config.toml
arch = "unet"
dataset = "photos of plants, animals and fungi (iNaturalist)"
horizontal_flip = true
task = "super_resolution"
hidden_act = "relu"
blocks_per_level = 2
block = "basic"
attention = false
momentum = 0.98
nesterov = true
epochs = 7.0
Rows from block 5 of a small image super-resolution model, named by matrix and row number. Rows with one number belong to one channel. Each number is 128 + 32 x the weight over its row's rms, rounded and kept within 0 to 255. All counts start at 0. Numbers have three digits each.
After each channel's rows are labels from the 100 images, of 14976, where the channel reaches its highest value: "place" is the part of the image that holds the peak. Only what is clearly more common there than usual is listed. The data: photos of plants, animals and fungi (iNaturalist).
# convs0: first 3x3 conv (model.enc.2.1.convs.0.weight, 192x192x3x3, each kernel summed), inputs 0-95
# convs1: second 3x3 conv (model.enc.2.1.convs.1.weight, 192x192x3x3, transposed, each kernel summed), outputs 0-95

convs0.179:107138135067124192123152191147122081133149141164134167123135087137102135102092139139118158095112191108156089104172117117102150080190197137163137127145151138164144091101125173141193107087200122068140164145124138119127139103165229135179082138133151094153172155072167085114114148126127115175
convs1.179:115134082134140045115164156142191120107086113109159121132088192124103129119104137106088148157134116141127102112107135128081170148105127176132157150092148160110071150109158089132141106108137083163116108155093100180115138116094167157125116151083184171153144102136115117138170121086155144109
place: middle left

convs0.172:084217088119071125125157169088151141121109089140121149102125086134156147120152096112115081098122127098104124087093124124102120111107200132111108144139109136120134067157101131121109119072103129150124104114111103104071140126151073087151107092147211101181102093163114151126094133117137151128
convs1.172:151106140085152173141121063173132139051096151096149124130139154161099174142150115193161126139123181142140139091103070133106176113177143070153159102139126171149156178230126141083109137118130094079109117121129158149109141092139212133156073123177145159102172059145103166094123142102114150083
place: middle left

convs0.182:116179118126094144044104094134113101126168128087139073161137140142131065128097114142143128122145117115190142134135096184127107091088089118108127197146161125139091121085174169108069167185096157125162177129150053101138189101123088109106155140104154137124142088147107145102130092123142124149
convs1.182:170145152128100106136188122132097077160111103143137109193143133116105160164104157144162088142105141115201131112093105140103147114159137156143120129125134111138086169132143121138185190131149134093103133137159102110160107157144105165108160142157171146126097131195151129094120157156081115075
place: top centre

convs0.98:183227130159117126166143084150116120092136143129123130175093102119125100100156161099117116141092122145100121106134113103146081080087147134098129152114170101119093107189174147119128105084111100172118091135107089117103083162118080135176123108116119078176126069169116106162095175148104160060
convs1.98:107103144109120156102161102171140160132073130121104072151144119133129100136182158171160130140120158121134113146150124143116172082090072054122132085147061151172160180164084110103095120092147138075142139119122179065125133180138185100137125139171127115067166093149146166186148108125108092130
place: bottom centre

convs0.181:108186160097105132161138095076074117104117116067119097146117096079129183124081124109132146131085106079141114066074123092126139129172196118092130155164081149106097127128152166124127121111089118177153062146210079117071140094130081134146146122058159129132086108140192145094126113138130153114
convs1.181:154087134097081159152124097148162180127090130155106115148154122170108174128122086187166095122103168164145123118112127138107081128116103107160140103082127143139174076131111126127114176137182195084135182090147096131129148133100184112081119110125078150083125112160198177056162112083104171116
place: middle right

convs0.112:095137095107096149144163157166159087165127182182150069161126125131137085103143172131166166137151097073089100104095112164151176140118140118160106133155127100095087109134146236111101111131133128130128150118111197133150154152153144208165128136111089094132135130058110143146162144148144121085
convs1.112:087124121133155122115138165113131118120151165111138135099129234178106153075158114127118101161088122065121098165154090201128143125083113158173194141128169216091110149090139066142128125173159067134115118148097131116160106106122158186142155121148158110148160133161186190132161114145143192136
place: bottom left

convs0.161:074223124136118099106194138069119119132081111115127153105099143121137158110104114124164118104098052074119139087144108133132123159065208099125115132128072145165113104133123134108143085127144068091112106152204114112041077127095154134151105140122165111168084150084198105153124099113115111134
convs1.161:145080142082086142148196153161163177129135132173116176155157141144119184110173121173175124102142166188143157148160115142118111153135099114198115145129071119138144125140114121132144112093155153130183140115129091095129111191100113135071095131152088129072171106103145164105126118080102115187
place: bottom right

convs0.124:068137117123120116163138171135170103111165131193090117146111172087145137112150150132049179115190106127126112148084053085114129144132153117094150106135096132106072097147108141134160091134143076161121128110150110163132135101186158122085169122134107106121070105063122025170106106155138128109
convs1.124:100151147134116086089133124137150110215153152092106162100178120120118117124186156075083171145129111090142074146080159158161172142149142151158147122108109161109071129190144172148094118136164191104120113150074144152125155109156148081146138105167191132144085177146147171150148153127108095146
place: bottom right

convs0.55:151093098158154084119125070115100105100159121137073081122104108144104128068141142099069151124173087122161069198085086096094111130114107090100142138161062129146068162164129121086111115105091104118124152168138127150140142074119150107100130078163117115156089122157138104101091148121102149088
convs1.55:104103158128128069132093128126161109149179131101132131117151135072093167151117112087141131070155159153134140119131107122161183145169143150161179118161171143172105095153151172114084151126162160160122102142145080101142093113115117168114096104157168132032135138083118100127191134145139107075
place: middle right; bottom right

convs0.123:118215107115103084143142135121093144114097090176162120076108078102172166074112047136176100094119135114100124165093123106089174117099150099152106124158130113129119064120072154107164123134118168143017105100100054076106111149175123117141128114120093141139157153145100142102140131134127148143
convs1.123:115127155109088177141151119152092165082086117122126075143205087113116119142103104116164132115134207140102160054098113122089093103105154115146147136149086138137123175152100165101105143115138122116155141062102153134102092182090138114156129146134134124101170119144126137189131134098129058134
place: bottom right; bottom centre

convs0.74:111119120147151099117139154155112139104125096094087090104134146111092104100132132098134089102160114114186108162046083182130132134093134140142135146081146146104091167078102132125199107129168071050113150074183110148206161067142155148161129057071132109126108099163141098137103095165104092097
convs1.74:145166156153144155094191113129166077143065126138107118091070130079119153116166157095092101116128123122096126147112145128166204135142147137146127146130090178147110134080160141133142126140140179156159103137234096133119124100101078136088151103176151095103089184146110152197114141095081110116
place: bottom right

convs0.145:138094171116141059107177178095129148176106096120110179064104126131077188101109133144100086111131159108094096136123091154105134138076120165086113099137129062140157106134172159184159070075140127134046103093067107138143044079088092150155125145154167099155155188077131114131124064096127106097
convs1.145:159139173184152098140144092042200127136100130116156116141092084100114113191160171109131141210117154105198154147117237131155147134188150135111136128147107178114083128126162117097116128120141143087165110101108138168079194087141126175119106122089089140017172144170100113081157120100181150160
place: bottom left; middle left

convs0.183:145155126161151132111126159125085100112107111104145116123155077135135119123155135155156159098138111116181090068118083146172057129167083187157104123148126097098120155169072087131167125108205133169115159119107112106109176131075151053105139091144145110176128149153188111083218094091093152134
convs1.183:128143080097068079140119092154133160121092085136087112115117089108112035094083146118128076156098066142117127079150149163084149154111141145103113104113157112104064136151080093156147188152149097110115088097219137072148137188110135099154113160083108189132106155114160140105140099131126172120
place: middle left

convs0.116:095114126142109137121126136143088128133132069089105064161185153111120092174100124103126141151180152100138140172101125098136114098111122156149143148147154181108157099161185029129127201142142181100095082113179083133095174106109096063131147097080129137093073067138153118131060159087120117098
convs1.116:139153122184127153124179151109137102146119117122153118066134131044106194125162133118098128091191114123131105203132173161093134138160159104141144154098140151190125113077121141129106183118121124236132077125142146110121131097124150177169200122129117135180148116142105084156103100130142201155
place: bottom right

convs0.162:087130112138133135113165145135119178122149100084062175157129150127095144037124126136124085081103100135119142184101105170161142123125122110114148137124126107069158108171119182113146123111104110085161143146138148122173139142133161135111079119124165064054160201131140089155157118109154094129
convs1.162:151075160132138098087102131131207121107179170109157119166111080106081169115154148101102159127125129160164112148147124089124135138183126207160187123135093163111119069156133167203120184152153133161117147048163087172115121170144106124108125166134134058084094104119148157117119134203101140128
place: bottom right

convs0.80:184101148147108112176169200096127049100163107158125176120140117092155144173111171124128179146080200136173140064143145077143071109147142125136162151134140137146166168099129136124129118141181110198126113081130142119154205157118139113169121128150163162148133149216167127153092128109146144101
convs1.80:142224147108093075147154113125123077114101125147090131137150058141140139122080141134174101122143089154157081110160128101154103096143131158147067144063145110115142059153102113107212122122112138060100084120130140079088123092091106113087124084104130097199119113108086125083151110134137170141
place: top left

convs0.32:164100115055116114151117111162107091092065074120124119136150137144179089096130113159128097105119107099123114127129091145136127134159145106126050187086116125154118096091094116118184129139173110104047149155128111098111017119164088107168131151093132179155170161123109114130141133160129117116
convs1.32:126079153133147218145175160129105204103161183103102102155138105137103120134085155156162119093200191138133103097152133129107071107121115092134131097130070119164168151151130148131120131103134128100126172131139150109119184123107174106124117117118071130085144076086109175190145149123135107164
place: middle left

convs0.158:141106136054082192144121122172113124087102060161113172118110155089179101132105094167156105039134129066101160202078110165077125144163183098111083124147155118125125145081069111101151111108064121084130120152103068090138131114090084137190097133111118153131123141159131103150152181103176151133
convs1.158:124111116123118160119138105102117215118138101109101159131114151184170186132118158085116186132154169137124167080110160065109061105145109116106171186124127166148117077155159083106123187100142149124135179097123170128140128121159139138088140110161137118074105146088174134143192091131152096065
place: top right

convs0.58:081139083181131062101150111115182084136153125095119146160149109072101157074129171116133150140187118165105130157114072099178125121148133158121120155106114173088075151123112133143116117101087094156084146101139112148107073161178135139153176104122086122172100178048064122117127124126130100135
convs1.58:127130171115158081146138177132178137113149189152131104159145151144117103092155076039069155105184136094187149183162121140152181108155096147128185115118120148169146145081129119171140094150142111130091132110134127137125087096053207142106087152139133085108113144120189131101158139141119127120
place: bottom right

convs0.134:103187141150076165104135145143098195101146129146127083089153098125107177124059121104137070098177132156149129170101159092132120065160153117088086143146069151122145063126114119102144123125110136202087084098166140111137166114159133132118084102115131153141127139120099113148095144136156091145
convs1.134:131168155227083100157156164140107141111108107092173131147126115098134121093089118095092111112117126145105119123096070094151111121155148128118152097117109134130126088101117150098097120084095143131144137143071141125101079100074099082169138121140120072122088122158142107132125213122102150119
place: bottom left

convs0.140:089148106098091176125101058085150112112134130166125190135107083151086173117084157114132110124068117129079137111105077155100090120079135106137165135156184108068079179112122140141083071125122157070117142124132157049154119116176098105063141146121148051110161135079083130175129080121096132140
convs1.140:160194110078169094176140156152076133169140098134154170090140179120155108095151096174101114139170205123131144102128174176160149140133166107134160073113203159148099178123130123129136162118151081097129102144123136118161159154103115157135137136109174107163080156140175134070132123089106189125
place: middle left

convs0.143:080108117113150103118118175122117151126136060078101115134149138123093175109137097115103156170151116144164135154094106115137105122150102118156114120151155102135134084075120109102122077120131145085089079074139135092092167107083078180117102097134173168109122120124129134127052144089121126064
convs1.143:093093122172084143132126139111166126159122149140134128153096060097167200112139168112117122086151100098100159147141141156104143160119153146113124071077127144174108103121161126101160162081178137178099123116165112104119159087069117149099146105145107200074103139161120068114120110105128163134
place: top left

convs0.40:118039102156159161134167099113160065154139154124163150124102079113154108153140124103141109158150154038136163095135110183077099143109102160107172069115076104113079088175133136066123129141167100126116137110121160157175103088144094152115130148186079188106044182143119116166106132169124129112
convs1.40:114171043163159097105146177144105136149186104174153119123120166114097137078117170159194144122125074143123115137133110213144144118130144133110140160105163132111139097079110133170144173148174137177142092107140127073099149120174196117084187101099174079097106102142125148052085140170135171166
place: middle left