python train.py --model="image super-resolution model" --dataset="photos of plants, animals and fungi (iNaturalist)" --horizontal_flip=true --loss="charbonnier" --arch="unet" --hidden_act="relu" --init="torch_default" --optimizer="muon" --muon_scale="spectral" --learning_rate=0.008 --momentum=0.98 --max_steps=8500 --lr_schedule="step" --adamw_weight_decay_other_params=0.01
Rows from block 11 of a small image super-resolution model, named by matrix and row number. Rows with one number belong to one channel. Each number is 500 + 40 x the weight over its row's rms, rounded and kept within 0 to 999. All counts start at 0. Numbers have three digits each.
Before each channel's rows are labels from the 100 images, of 14976, where the channel reaches its highest value: "strongest on" is what is common among them. Only what is clearly more common there than usual is listed. The data: photos of plants, animals and fungi (iNaturalist). In brackets: how many of the 100, against the usual share in percent.
# convs0: first 3x3 conv (model.decb.1.1.convs.0.weight, 128x128x3x3, each kernel summed), inputs 0-63
# convs1: second 3x3 conv (model.decb.1.1.convs.1.weight, 128x128x3x3, transposed, each kernel summed), outputs 0-63

strongest on: class Aves (83 vs 55)
convs0.99:465484483482436465456526507507544522505573499551498543557553531484488477514488504446437528413472489527510488482459434494483495493505496490533447478499578505442513491467563451555509449537445524
convs1.99:486487505540529553469476530565566450557476507445488460540444482490526484403471504566508478481509472486442513466460501497545514491473587450507511490484479456445457540509508442551527539483565461

strongest on: class Aves (85 vs 55)
convs0.22:490456460480481493527491485556516455492476525537534450571487489554478523533475574387517465532515520476505488491501498484464520537486507492522465485490428566546520535487454468508448564497526530
convs1.22:562467592454473449427505477453502502437525523534510498535476491524514465534451486593510502378500499439472565557516489493562606484538469516485516547500531469535483472428488544483486523517462450

strongest on: phylum Chordata (93 vs 60.8); class Aves (88 vs 55); order Passeriformes (55 vs 24.9)
convs0.63:468471578476516500467517454537481506451475454534515507476466407451485511510598434490482589496532503529464486484521468488523521498535500490482507509528491568513468474462499536581474460562426555
convs1.63:495487452509512523477418491519526544439511444464486525478539527526538465474449539547505472464498453470569483533554579471487456521505532532523539511523568506443447516484500453434506504591448466

strongest on: order Passeriformes (54 vs 24.9)
convs0.66:497522418378516493556474477429518515448428409470461495477535483548504498473583491478495485498571457492502455464478491510474502493488537509491538481511434525470480498487492533444513476473531550
convs1.66:491510569453506523498522544430507533460477504517494519492560563517440521488409578481456480467478489463435534535482537485512528437506553467532472522453498511562550488475514479486516530520459481

strongest on: order Passeriformes (54 vs 24.9)
convs0.12:483496474505593543462414563466540432564490555498524442549505470514474477513463553522520444493534462498541458493492516544485569510585544454506587451511484512497528495509514525485471420428481503
convs1.12:485534571424537452502479430490565534510530496534521514466494515453570524479512466482490495523446454569464518565478447424510516391477520534498455571433485524512558509472508515451520493508478444

strongest on: class Aves (84 vs 55)
convs0.47:550481495554551494452535485500465464468514554561525458512534436470452488497492530523498463438557505491505488468462476504496515475575499483515518525555514543527526485481493466534522424549444513
convs1.47:471482543511494521463515444527546495478504436495469489539503561573557452428475522490511450509504558497482559449508428453519472479487496490527460482456485443492494563445432413564492498454430530

strongest on: class Aves (85 vs 55)
convs0.123:529501528508564478428506506493466492505453507555489482499451482502529499438565411529586499493501452472527483533515488496471502493461455454482545514524528465530481446545509485478509501537497423
convs1.123:475543450519462568523541557546513500445497511476476457515541531513524551479490561415525516496485467489464491441504487516480528594472605562546536527496474490477461540534485511503491491444473533

strongest on: class Aves (86 vs 55)
convs0.38:490486523439510528472478445537480480472485517513540460477540486561498467547491473412512516470526529458483514520497578477480547479574456468459522515480529567520478508459440521504467490477497500
convs1.38:512498443472525413471622459385517474447448494527503577546482507456441497400495521505478478532456511484494512499468455474435481485508531590479503576498515496495501477494529534514561495513523486

strongest on: order Passeriformes (52 vs 24.9)
convs0.36:526482522396483498489493573484538527519535445471498466566454425512533601471496423506558500538512524520573506477528473503467548546431476491507516544561473482508521554516467564520471567453469497
convs1.36:583430557529500495520449504465504436588484520521530470472456521532465455512477511493490525451446520500560489545572519550559533574562468507541489523494538487545416487501485451451466452513548489

strongest on: class Aves (86 vs 55); order Passeriformes (58 vs 24.9)
convs0.69:439503462451456615442490494390493507424466416530488539532438448472502491522489469424466545501489535495508490461479466536454563510466521475540479483548523531463472492488497530469491469546498559
convs1.69:536484474465547431468453542499524547555540459553507482486518457491485582532482443524534464473599521515481464475517552429523476524530496508444546490501478534554488508531514492549548536497597490

strongest on: class Aves (84 vs 55); order Passeriformes (62 vs 24.9)
convs0.89:523464433533483451449508492449524457547503481494468495441498590441534515436403500472445528598466490490520509503504522545497474525554540413457596475497508521491544505528438488479485482492449507
convs1.89:557483560489523473535462555481513479537499497493509546469574467469524556542487569484502508520548521537563514480589489505487540488505512394471445610529467512461535492492575513535471430544492466

strongest on: order Passeriformes (51 vs 24.9)
convs0.13:517552512510487382519534459464490536507435482471453434514528426541534495551581522512518505522541529486516513461514482458435482502587574449493452511488438519505514478528497501498533471472482516
convs1.13:549556512554436549487483483515508469484520538526420470491474510499484462513454534508545496517535537487502492520560477544537547568541508441562454484462509466533495578539482490532522432526504542

strongest on: phylum Chordata (94 vs 60.8); class Aves (93 vs 55)
convs0.14:472478522423450455583555493460491516486515451475491500476498538518514439580542452489498536432433478450500544524519508478502468514517507468488557444445523510493468512513409580463525532415530488
convs1.14:450533536550554527517535506478499476497511512485500482541484456466460578442480515545576413461545615506496479493457465527511546448552496471528470471444437448551499494412466483548542550579525524

strongest on: phylum Chordata (92 vs 60.8); class Aves (87 vs 55)
convs0.79:491432521446519499489507568513509494532445495419542500534488475489484514521515533564525525529416523556554490563509496584495434525502473568550449522577462540514516561504485493459436552434499551
convs1.79:571458515532472488441458496506564465525496499483510456521484458516551475474521499509490537442401555515529452531580538528591532574455471509547508507547568473534448500459428475505520495554548523

strongest on: class Aves (83 vs 55)
convs0.68:571473573528471472545507575475539507551549498482530489521522488531445527495493471544506509530481494587500503500551530504464439564452439524580483485512503485497525566509585481486473576524472520
convs1.68:555423498517503519447512533458566449542489477548529528519525512539545494482512531517472556474420531539503454576551459491537542580497502559559486453570473498532444590466399510515468425474556499

strongest on: order Passeriformes (52 vs 24.9)
convs0.87:546506456425501459513436494466484482506450519489499552532546521527441475507442482521469492552472494433513483445527521510567471470496564421502510500486506514415533479521530531524541507493517530
convs1.87:502539521497528497567491601503514556530579510549533508461484525523523549519528558520505455486526498554484493586559522566514529463555573476484499425486544555527486469508432495516480509510435521

strongest on: phylum Chordata (92 vs 60.8); class Aves (85 vs 55); order Passeriformes (51 vs 24.9)
convs0.53:489478455506567508504488520481522490542433575502516573498528552482473473498461422457570474464460503514555494487581476482589446500553540520570538557471512470587539521512495486497481580508473463
convs1.53:536490501527452510455510527495551445476472479457479483516532514537588469483546620457537541544458472490481517484521492488501531524460500582559489517535455468475476557502419481484490568513551508

strongest on: order Passeriformes (51 vs 24.9)
convs0.109:456512554465637487533469474507504488456483529550468453567497461562518498484496497594544491447531552493488473507521556513559502527525486532483591524508555504416488545467499579523461447520430525
convs1.109:500556452530465503485511472506537503446439500448492498451596568443444502429489470444533489492518507486517444481495451539498500493497566614481478538540443565500451506486540406447526545421560502

strongest on: phylum Chordata (94 vs 60.8); class Aves (90 vs 55); order Passeriformes (58 vs 24.9)
convs0.35:466500479495364437555493500502479481470462475422505497513513486473526479561441449436450471505450511479516509462503520451486515508493520439492492476527512487448431511501496474538533458484480443
convs1.35:480456533471461512477581489446486470539556506585493495485448536508478547502530496529493502492430488581529502467461485449460503523540470553497550563502451583524509521540460483524471485446463569

strongest on: class Aves (85 vs 55)
convs0.10:501497477497460542411573462499448483491540504448427512471482406404529399541525493557543534489586521486503493466474493454410496505551473554527445527506516544439469500420507472485433464491470500
convs1.10:550599527460549484443436411459527475469493525446566545537468513448536507493427480499486456508487484554517503414407518524553462469466439467589454483509482488507529436518490449543483434516505487

strongest on: class Aves (85 vs 55)
convs0.58:517453465527468468536545499525459504551500487366460483562487495448428489529504560538463525497445461512521508485510459530453479506596455481446455464505522485476541499528540533494490437450515539
convs1.58:455555498464566492457448531542577468521556508487471544536439467483509528438531485463511472510565453534540534500509557505488489522508470486553490594486518451506482467518501581511539540517571516

strongest on: order Passeriformes (51 vs 24.9)
convs0.72:445486493498475540478435529447499457539525538486454473411500438437538534517440504547518472511536470518507473463491520468560526517516478523476583481495403397476544515492495593449491493421494507
convs1.72:502564509489479473528501477472485497528548490563576537469503586533575509465535492496516514496501489461501513469514485494488470463484552445533480450543619607464498450495529460530488495504515575

strongest on: class Aves (93 vs 55); phylum Chordata (93 vs 60.8); order Passeriformes (62 vs 24.9)
convs0.7:441469494408400452499514565463486472467512483446541491472469514400507544458471422586490490504495484469514455488477517632488522537512516532473563474545492532457454532498473518434503483475466490
convs1.7:508450485433541491518441517473497467488482476443489476429502503475479519462503415479529489575566480434474448530536466515601521500509474473451425580498460437511528404509442492503501492540590452

strongest on: phylum Tracheophyta (26 vs 7.3); kingdom Plantae (26 vs 7.3)
convs0.86:492474445478455502480497496515486479516515418455494526515509472473516482478503467490537476469555537482566466442471503503445484488565508441496372491589493495475466511458471432468537515499509492
convs1.86:540532545515480514515513434438518545516466532485556514521466543441447540565510516514468500439422425528450521478477565458511477523485514513501505455529490564473503452568439515503532502473547529

strongest on: class Aves (84 vs 55)
convs0.50:501464487490550515462460492521486485449472523460474525504554590472543512541529458514549462446506520482529519444471519455475520482529573477469425489548499559471521502439530464484439492434576505
convs1.50:498557543523455512516468474557526498486563516501512435560424479508465472516510522513600486461450511501503566499558479504483609552516465486536481594504525384551520487506438476479524510553540492

strongest on: order Passeriformes (54 vs 24.9)
convs0.1:504523452468571531477369559445519468532476472539504525512520523569450534385449491496490472560508500490460550494546517546526530491501441495470550475465439503478503510553500536524472553541486513
convs1.1:448524508472542573483458442534521547509454520507508494507462410501507445534500499506507517522469451558557568526448525456459510517510462458502458497420497485462526504510431483491527413475516538

strongest on: class Aves (85 vs 55); order Passeriformes (58 vs 24.9)
convs0.15:461503613477493588527511498402510511523417433454488522495451380524514507493498522513535525529506517491550422509487524468491513506487478483529489529447455458488478505502493525414486488506421491
convs1.15:472458441555543502532520402527525505547497506517523460513495443465488435525512494531548518532447538582475540528510507555485525471512470435464560446447518515514490499495462440492482505556523452

strongest on: order Passeriformes (52 vs 24.9)
convs0.46:461481493512457457374559502544471479502551427425562498540465514594436461480521502485497497524543517500520462530487490471512446504512436463516410461516451563470468503489543458550533472510451486
convs1.46:500498476464522510483489500498523508479530538486428607538484491502528513418535521473459493480473509474481484425489485461547529542454574535449528534472424590576502512542483538504458452443502555

strongest on: class Aves (85 vs 55)
convs0.27:496516535510513406425545443547491548461454435462464501487492500483507471573619454471525459516485530524484495518478480501514459531511466490518409503526512550532472478446465526501467548473479419
convs1.27:492572473476451572512399542542439476450512449501491498499516456503489511481432585472510573410480485514556451526438529521439555482463586500446470420528505446553498436542536535447511540491504538

strongest on: phylum Chordata (92 vs 60.8); class Aves (88 vs 55)
convs0.55:463467520456474457535510473508535555486465556488458476505481445534550443573559570525525530462499471530512489529470489478507487485522449472488416504443496512499516480537448484551536481508515539
convs1.55:458520521502534492531490503536503511524393460398505496507550448502454564465465463432594487477552480561501558442469509555522554467535521546498579439466488508546480546499538540490436530518446439

strongest on: order Passeriformes (50 vs 24.9)
convs0.117:473517473531448546461432503453561527500432434471533470505524510469480506514463445453436521548510447543500495418430432524428542498481491501523540514563438475493467510549449564598478519506475496
convs1.117:573482517448483523542498516420443518465518527482566614521511529545475507501527446525487528490488556429410472503528489471480429472479538438479547487538479548503513511467598538486452503589494464

strongest on: order Passeriformes (51 vs 24.9)
convs0.67:546470498466529569486458507566512465538513473495470496458542516504478524551470405399511520523501472510476518485503417514477499485489531560501490445440395485482463494496535515471503475425503462
convs1.67:417492428495506525493515468488452499502463510537483458509491479531482525521503458565505480499515548525537451518467539537470592473492558450508532514554532441495476485552496488524518486561522478

strongest on: order Passeriformes (51 vs 24.9)
convs0.60:547502492458425461504485508490478512494455431508527552475494512471504510483526543434530450561453533461545517505460486489463532529401516480517486484547564500505487514574451485458522574573495485
convs1.60:513444464529415526493500527551421539536496514508505458494512526534440464508445493416487504451495549430503498453563505541461504546508495427435533448487499580508476449522528505447527540568493458