Weights of a small image super-resolution model.
Data: trained on photos of plants, animals and fungi (iNaturalist), 155796 training examples, 7.0 epochs.
Rows from block 3 of a small image super-resolution model, named by matrix and row number. Rows with one number belong to one channel. Each number is 500 + 50 x the weight over its row's rms, rounded and kept within 0 to 999. All counts start at 0. Numbers have three digits each.
After each channel's rows are labels from the 100 images, of 14976, where the channel reaches its highest value: "strongest on" is what is common among them. Only what is clearly more common there than usual is listed. The data: photos of plants, animals and fungi (iNaturalist).
# convs0: first 3x3 conv (model.enc.1.1.convs.0.weight, 128x128x3x3, each kernel summed), inputs 64-127
# convs1: second 3x3 conv (model.enc.1.1.convs.1.weight, 128x128x3x3, transposed, each kernel summed), outputs 64-127

convs0.50:489479559482449427465530487569549526440403425490513566443491478458449494498500532465432584530482462468541437455632404469455510461491419515513443614531509468499470484461485498478498410508495498
convs1.50:529585408483498522482559475487499539558585469516528501511500442432605501470617476432508530538583585508483582543551496531519475505532521503538468448475469609561498522479440518462458524464458482
strongest on: class Aves; order Passeriformes

convs0.46:452566528495405545512539425507514429650490537493535557520438491576517509480468432488443558440458511545518495506537402512495585522506424464496494576510579408491524428484475486469604508452483546
convs1.46:495490473522559495511369445521528532334478474528532522549531436513417420505497534531485503535540502482400501477503502532476474529505515453489485485568470478513531464506525495512440512496529445
strongest on: class Aves; order Accipitriformes; family: Accipitridae

convs0.58:513478574518554476513533499484532454458451567478492453480482553605480552500477465544459491556510496444568478502544498602521427419511522473394535547549580521509495494546508401471524511496515458
convs1.58:387536569452508457465529468581563588478410542472505497471544526558561551391509474436488534453445498577488525529502420530485488440507492575529505557404438461495501520437446506534617442521520463
strongest on: class Aves

convs0.4:481432452530503525579478388554451479507433441446547545424514455496482447531579518538522408547492541512537484455555561539620449401507500522468421542559513421442508390463478492539510451495492469
convs1.4:525524549474478491467533567481467486534490419471519562443460474495507551477504449441469454563485482495550497461595531463437494369476459465473385475550492507431585583440494570480500442488481591
strongest on: order Passeriformes

convs0.96:510487519503514462523507443516403536472518364498472538481465518511538447472536543508487421553508505425491496507524517500509552500526406563463404442500557536608516463372459446431493473459497533
convs1.96:522485517467547505552550579438434412502475492516536487592455504521506543544477530462481494504437433510502496542475520467502549460515476404470511419600446518450558520470445634461483474541431484
strongest on: order Passeriformes

convs0.63:496474471428497413439501493538516478457502449627527537413479508490490466494556486530501444486494417457491611501489492433492532530482542506520449439428475454457391582467539571480592438451492569
convs1.63:491474510492497467537477502542521455564443490529489476458505473577437479476465439530399479521452513503489432499494508538509536458489493483544455458327457507533423384427507430464537473552476550
strongest on: order Passeriformes

convs0.1:522469551506463534547458473593599585468539465550458566475463457450498553467432526477511537500504422577572435485452343468478514517516423421534490456532537516553456510432521437403485553519538486
convs1.1:563486484459479458502454545493443389413498416459478541493519457426480546509486506521494479577558584503470499446546476540531479431501452464455397459469546501478562539568469576618492464451486438
strongest on: order Passeriformes

convs0.111:544564562481488509485440560497475489647478490466569567453531421426574384432520475503454400499466477553553534513489509506511490469465411558442437476434511446462533421414456464485522506460522507
convs1.111:449460459513566506531556506485656516415507488517547508595516455514415544456493509587518478539526539512455485516483448496482569452500518468365551443632440493440558462619502424524492475499544535
strongest on: class Aves; order Passeriformes

convs0.113:389475529488423597485534562568442455496542587538579561545477485586503491503467481457492431468494424490538472443568538465456575471501434493356590587606476496550508413572524507531483493469503512
convs1.113:439514499532387563530469463466452503435433517515438398540461483487584545504553602497476449458525512516490585534458519555547569534472415517482481522551498569497522540504460490495553568576434452
strongest on: class Aves; order Accipitriformes; family: Accipitridae

convs0.14:462517498500491430490548516548435490506516492435497417520448517410518469447526440472563457565518598459453509545515541413434483394499562519463483523482427541454509611536519430559384551581484527
convs1.14:470426524478479525423593540381522535507538551499518549456508518450497535395445570540475441478469471537570549454529512502480504581469485475454462511509566604579460474435494531443532461470389518
strongest on: class Aves

convs0.44:462519485471459441410534554440394423519459465435562509500515518487553530565459459475508443567521598540411420534493529489383528586493555571524553524558430485494487478593566589550477585551526499
convs1.44:445441517463464518508481437552509498393579473462501538501494548567534389456457594475557409517495483452426569509431514562484478459511475399554446540574501584443537467555486519535499555527488443
strongest on: class Aves; order Passeriformes

convs0.22:514489434477447469551469522477582512478495472501498568451443445395461520459520589526488557530443548468446519577516465466489466477487486531523437484391449457520443681466511577484498431527454545
convs1.22:583523478429438508470489490550576469439599463518520590371559450517446537536547455501475559584531520522469435519487493494515502470548576506493401489391534482504437423457541458463490470452458447
strongest on: order Passeriformes

convs0.10:457467481482495492559486627478449506463460465469490429526427489450474566504494520474460469565534577424558526528419579510434532432566443533392435515507532485520440511431516413510441555534456511
convs1.10:532422551580484478528560507567495509450557562484479511599581535438434545502498574506514458583471490568419515409450482461504548549450525470555466471608508527519421449494589510513539567484553493
strongest on: class Aves

convs0.49:469601496562474550471457430496592446505561482493494522373488499512504522454555477462418532434414514552438553572543413503523474520444498497562453548541568504481381484522501425507481555526538414
convs1.49:513456539437462505493465458501402526526508439537491467660490442480507538457490603496475437528540466586529486480493513495507453469577479469524542433534459553629587570468439502538463435436467480
strongest on: order Passeriformes

convs0.67:527530487474559558476457482533434534431552460381457504568553513597436429580535532491531437507478376462471425437525611534534478466462518509490459467520508432446464528441500534530489484487424467
convs1.67:471479548542398518429505480453441592565585482552533519574472519469455471493463570495438412488410439424507534541550514437495512490505531540533407447508527533505439512486521529422519482496464495
strongest on: class Aves

convs0.124:564415498514537412539470455540500519456443450470554527406420515527460559448563538539482603635469492476476504508577487536600485523524546495474393493477484442515486500487542569472571489478458483
convs1.124:512503490503498427439505618499492513543473433505567558455532536473480545532546447455486517586509571560455439562523509460479512487459580399537427424558440439496517623446520534419532404499452534
strongest on: order Passeriformes

convs0.89:537510515483494590574503484545627485512446458490443486438481457469495408530403480510497547555463446464585498458531451494533528480478418533466451498514480526516501351510453511477538459457532504
convs1.89:523530531541388488402493568554504519467486508468611583444492485442440556474459420512525444598497567528443441487427485468402582471504550466535477588477553436439482513435454500526471423498436526
strongest on: class Aves; order Passeriformes

convs0.62:534507462481498628513501575496552504569468480445474434543524537447512525478529454545435412539481499477462521445468520551499480520489478489427566459367485531464471564543471471544462504477527489
convs1.62:485523471566593527435467402452544536514562536524491502498484524522510542620533540527528495387527407543495583520467504560503503458518513538504577552537479538509423415525444510474433520549490508
strongest on: phylum Tracheophyta; kingdom Plantae; class Magnoliopsida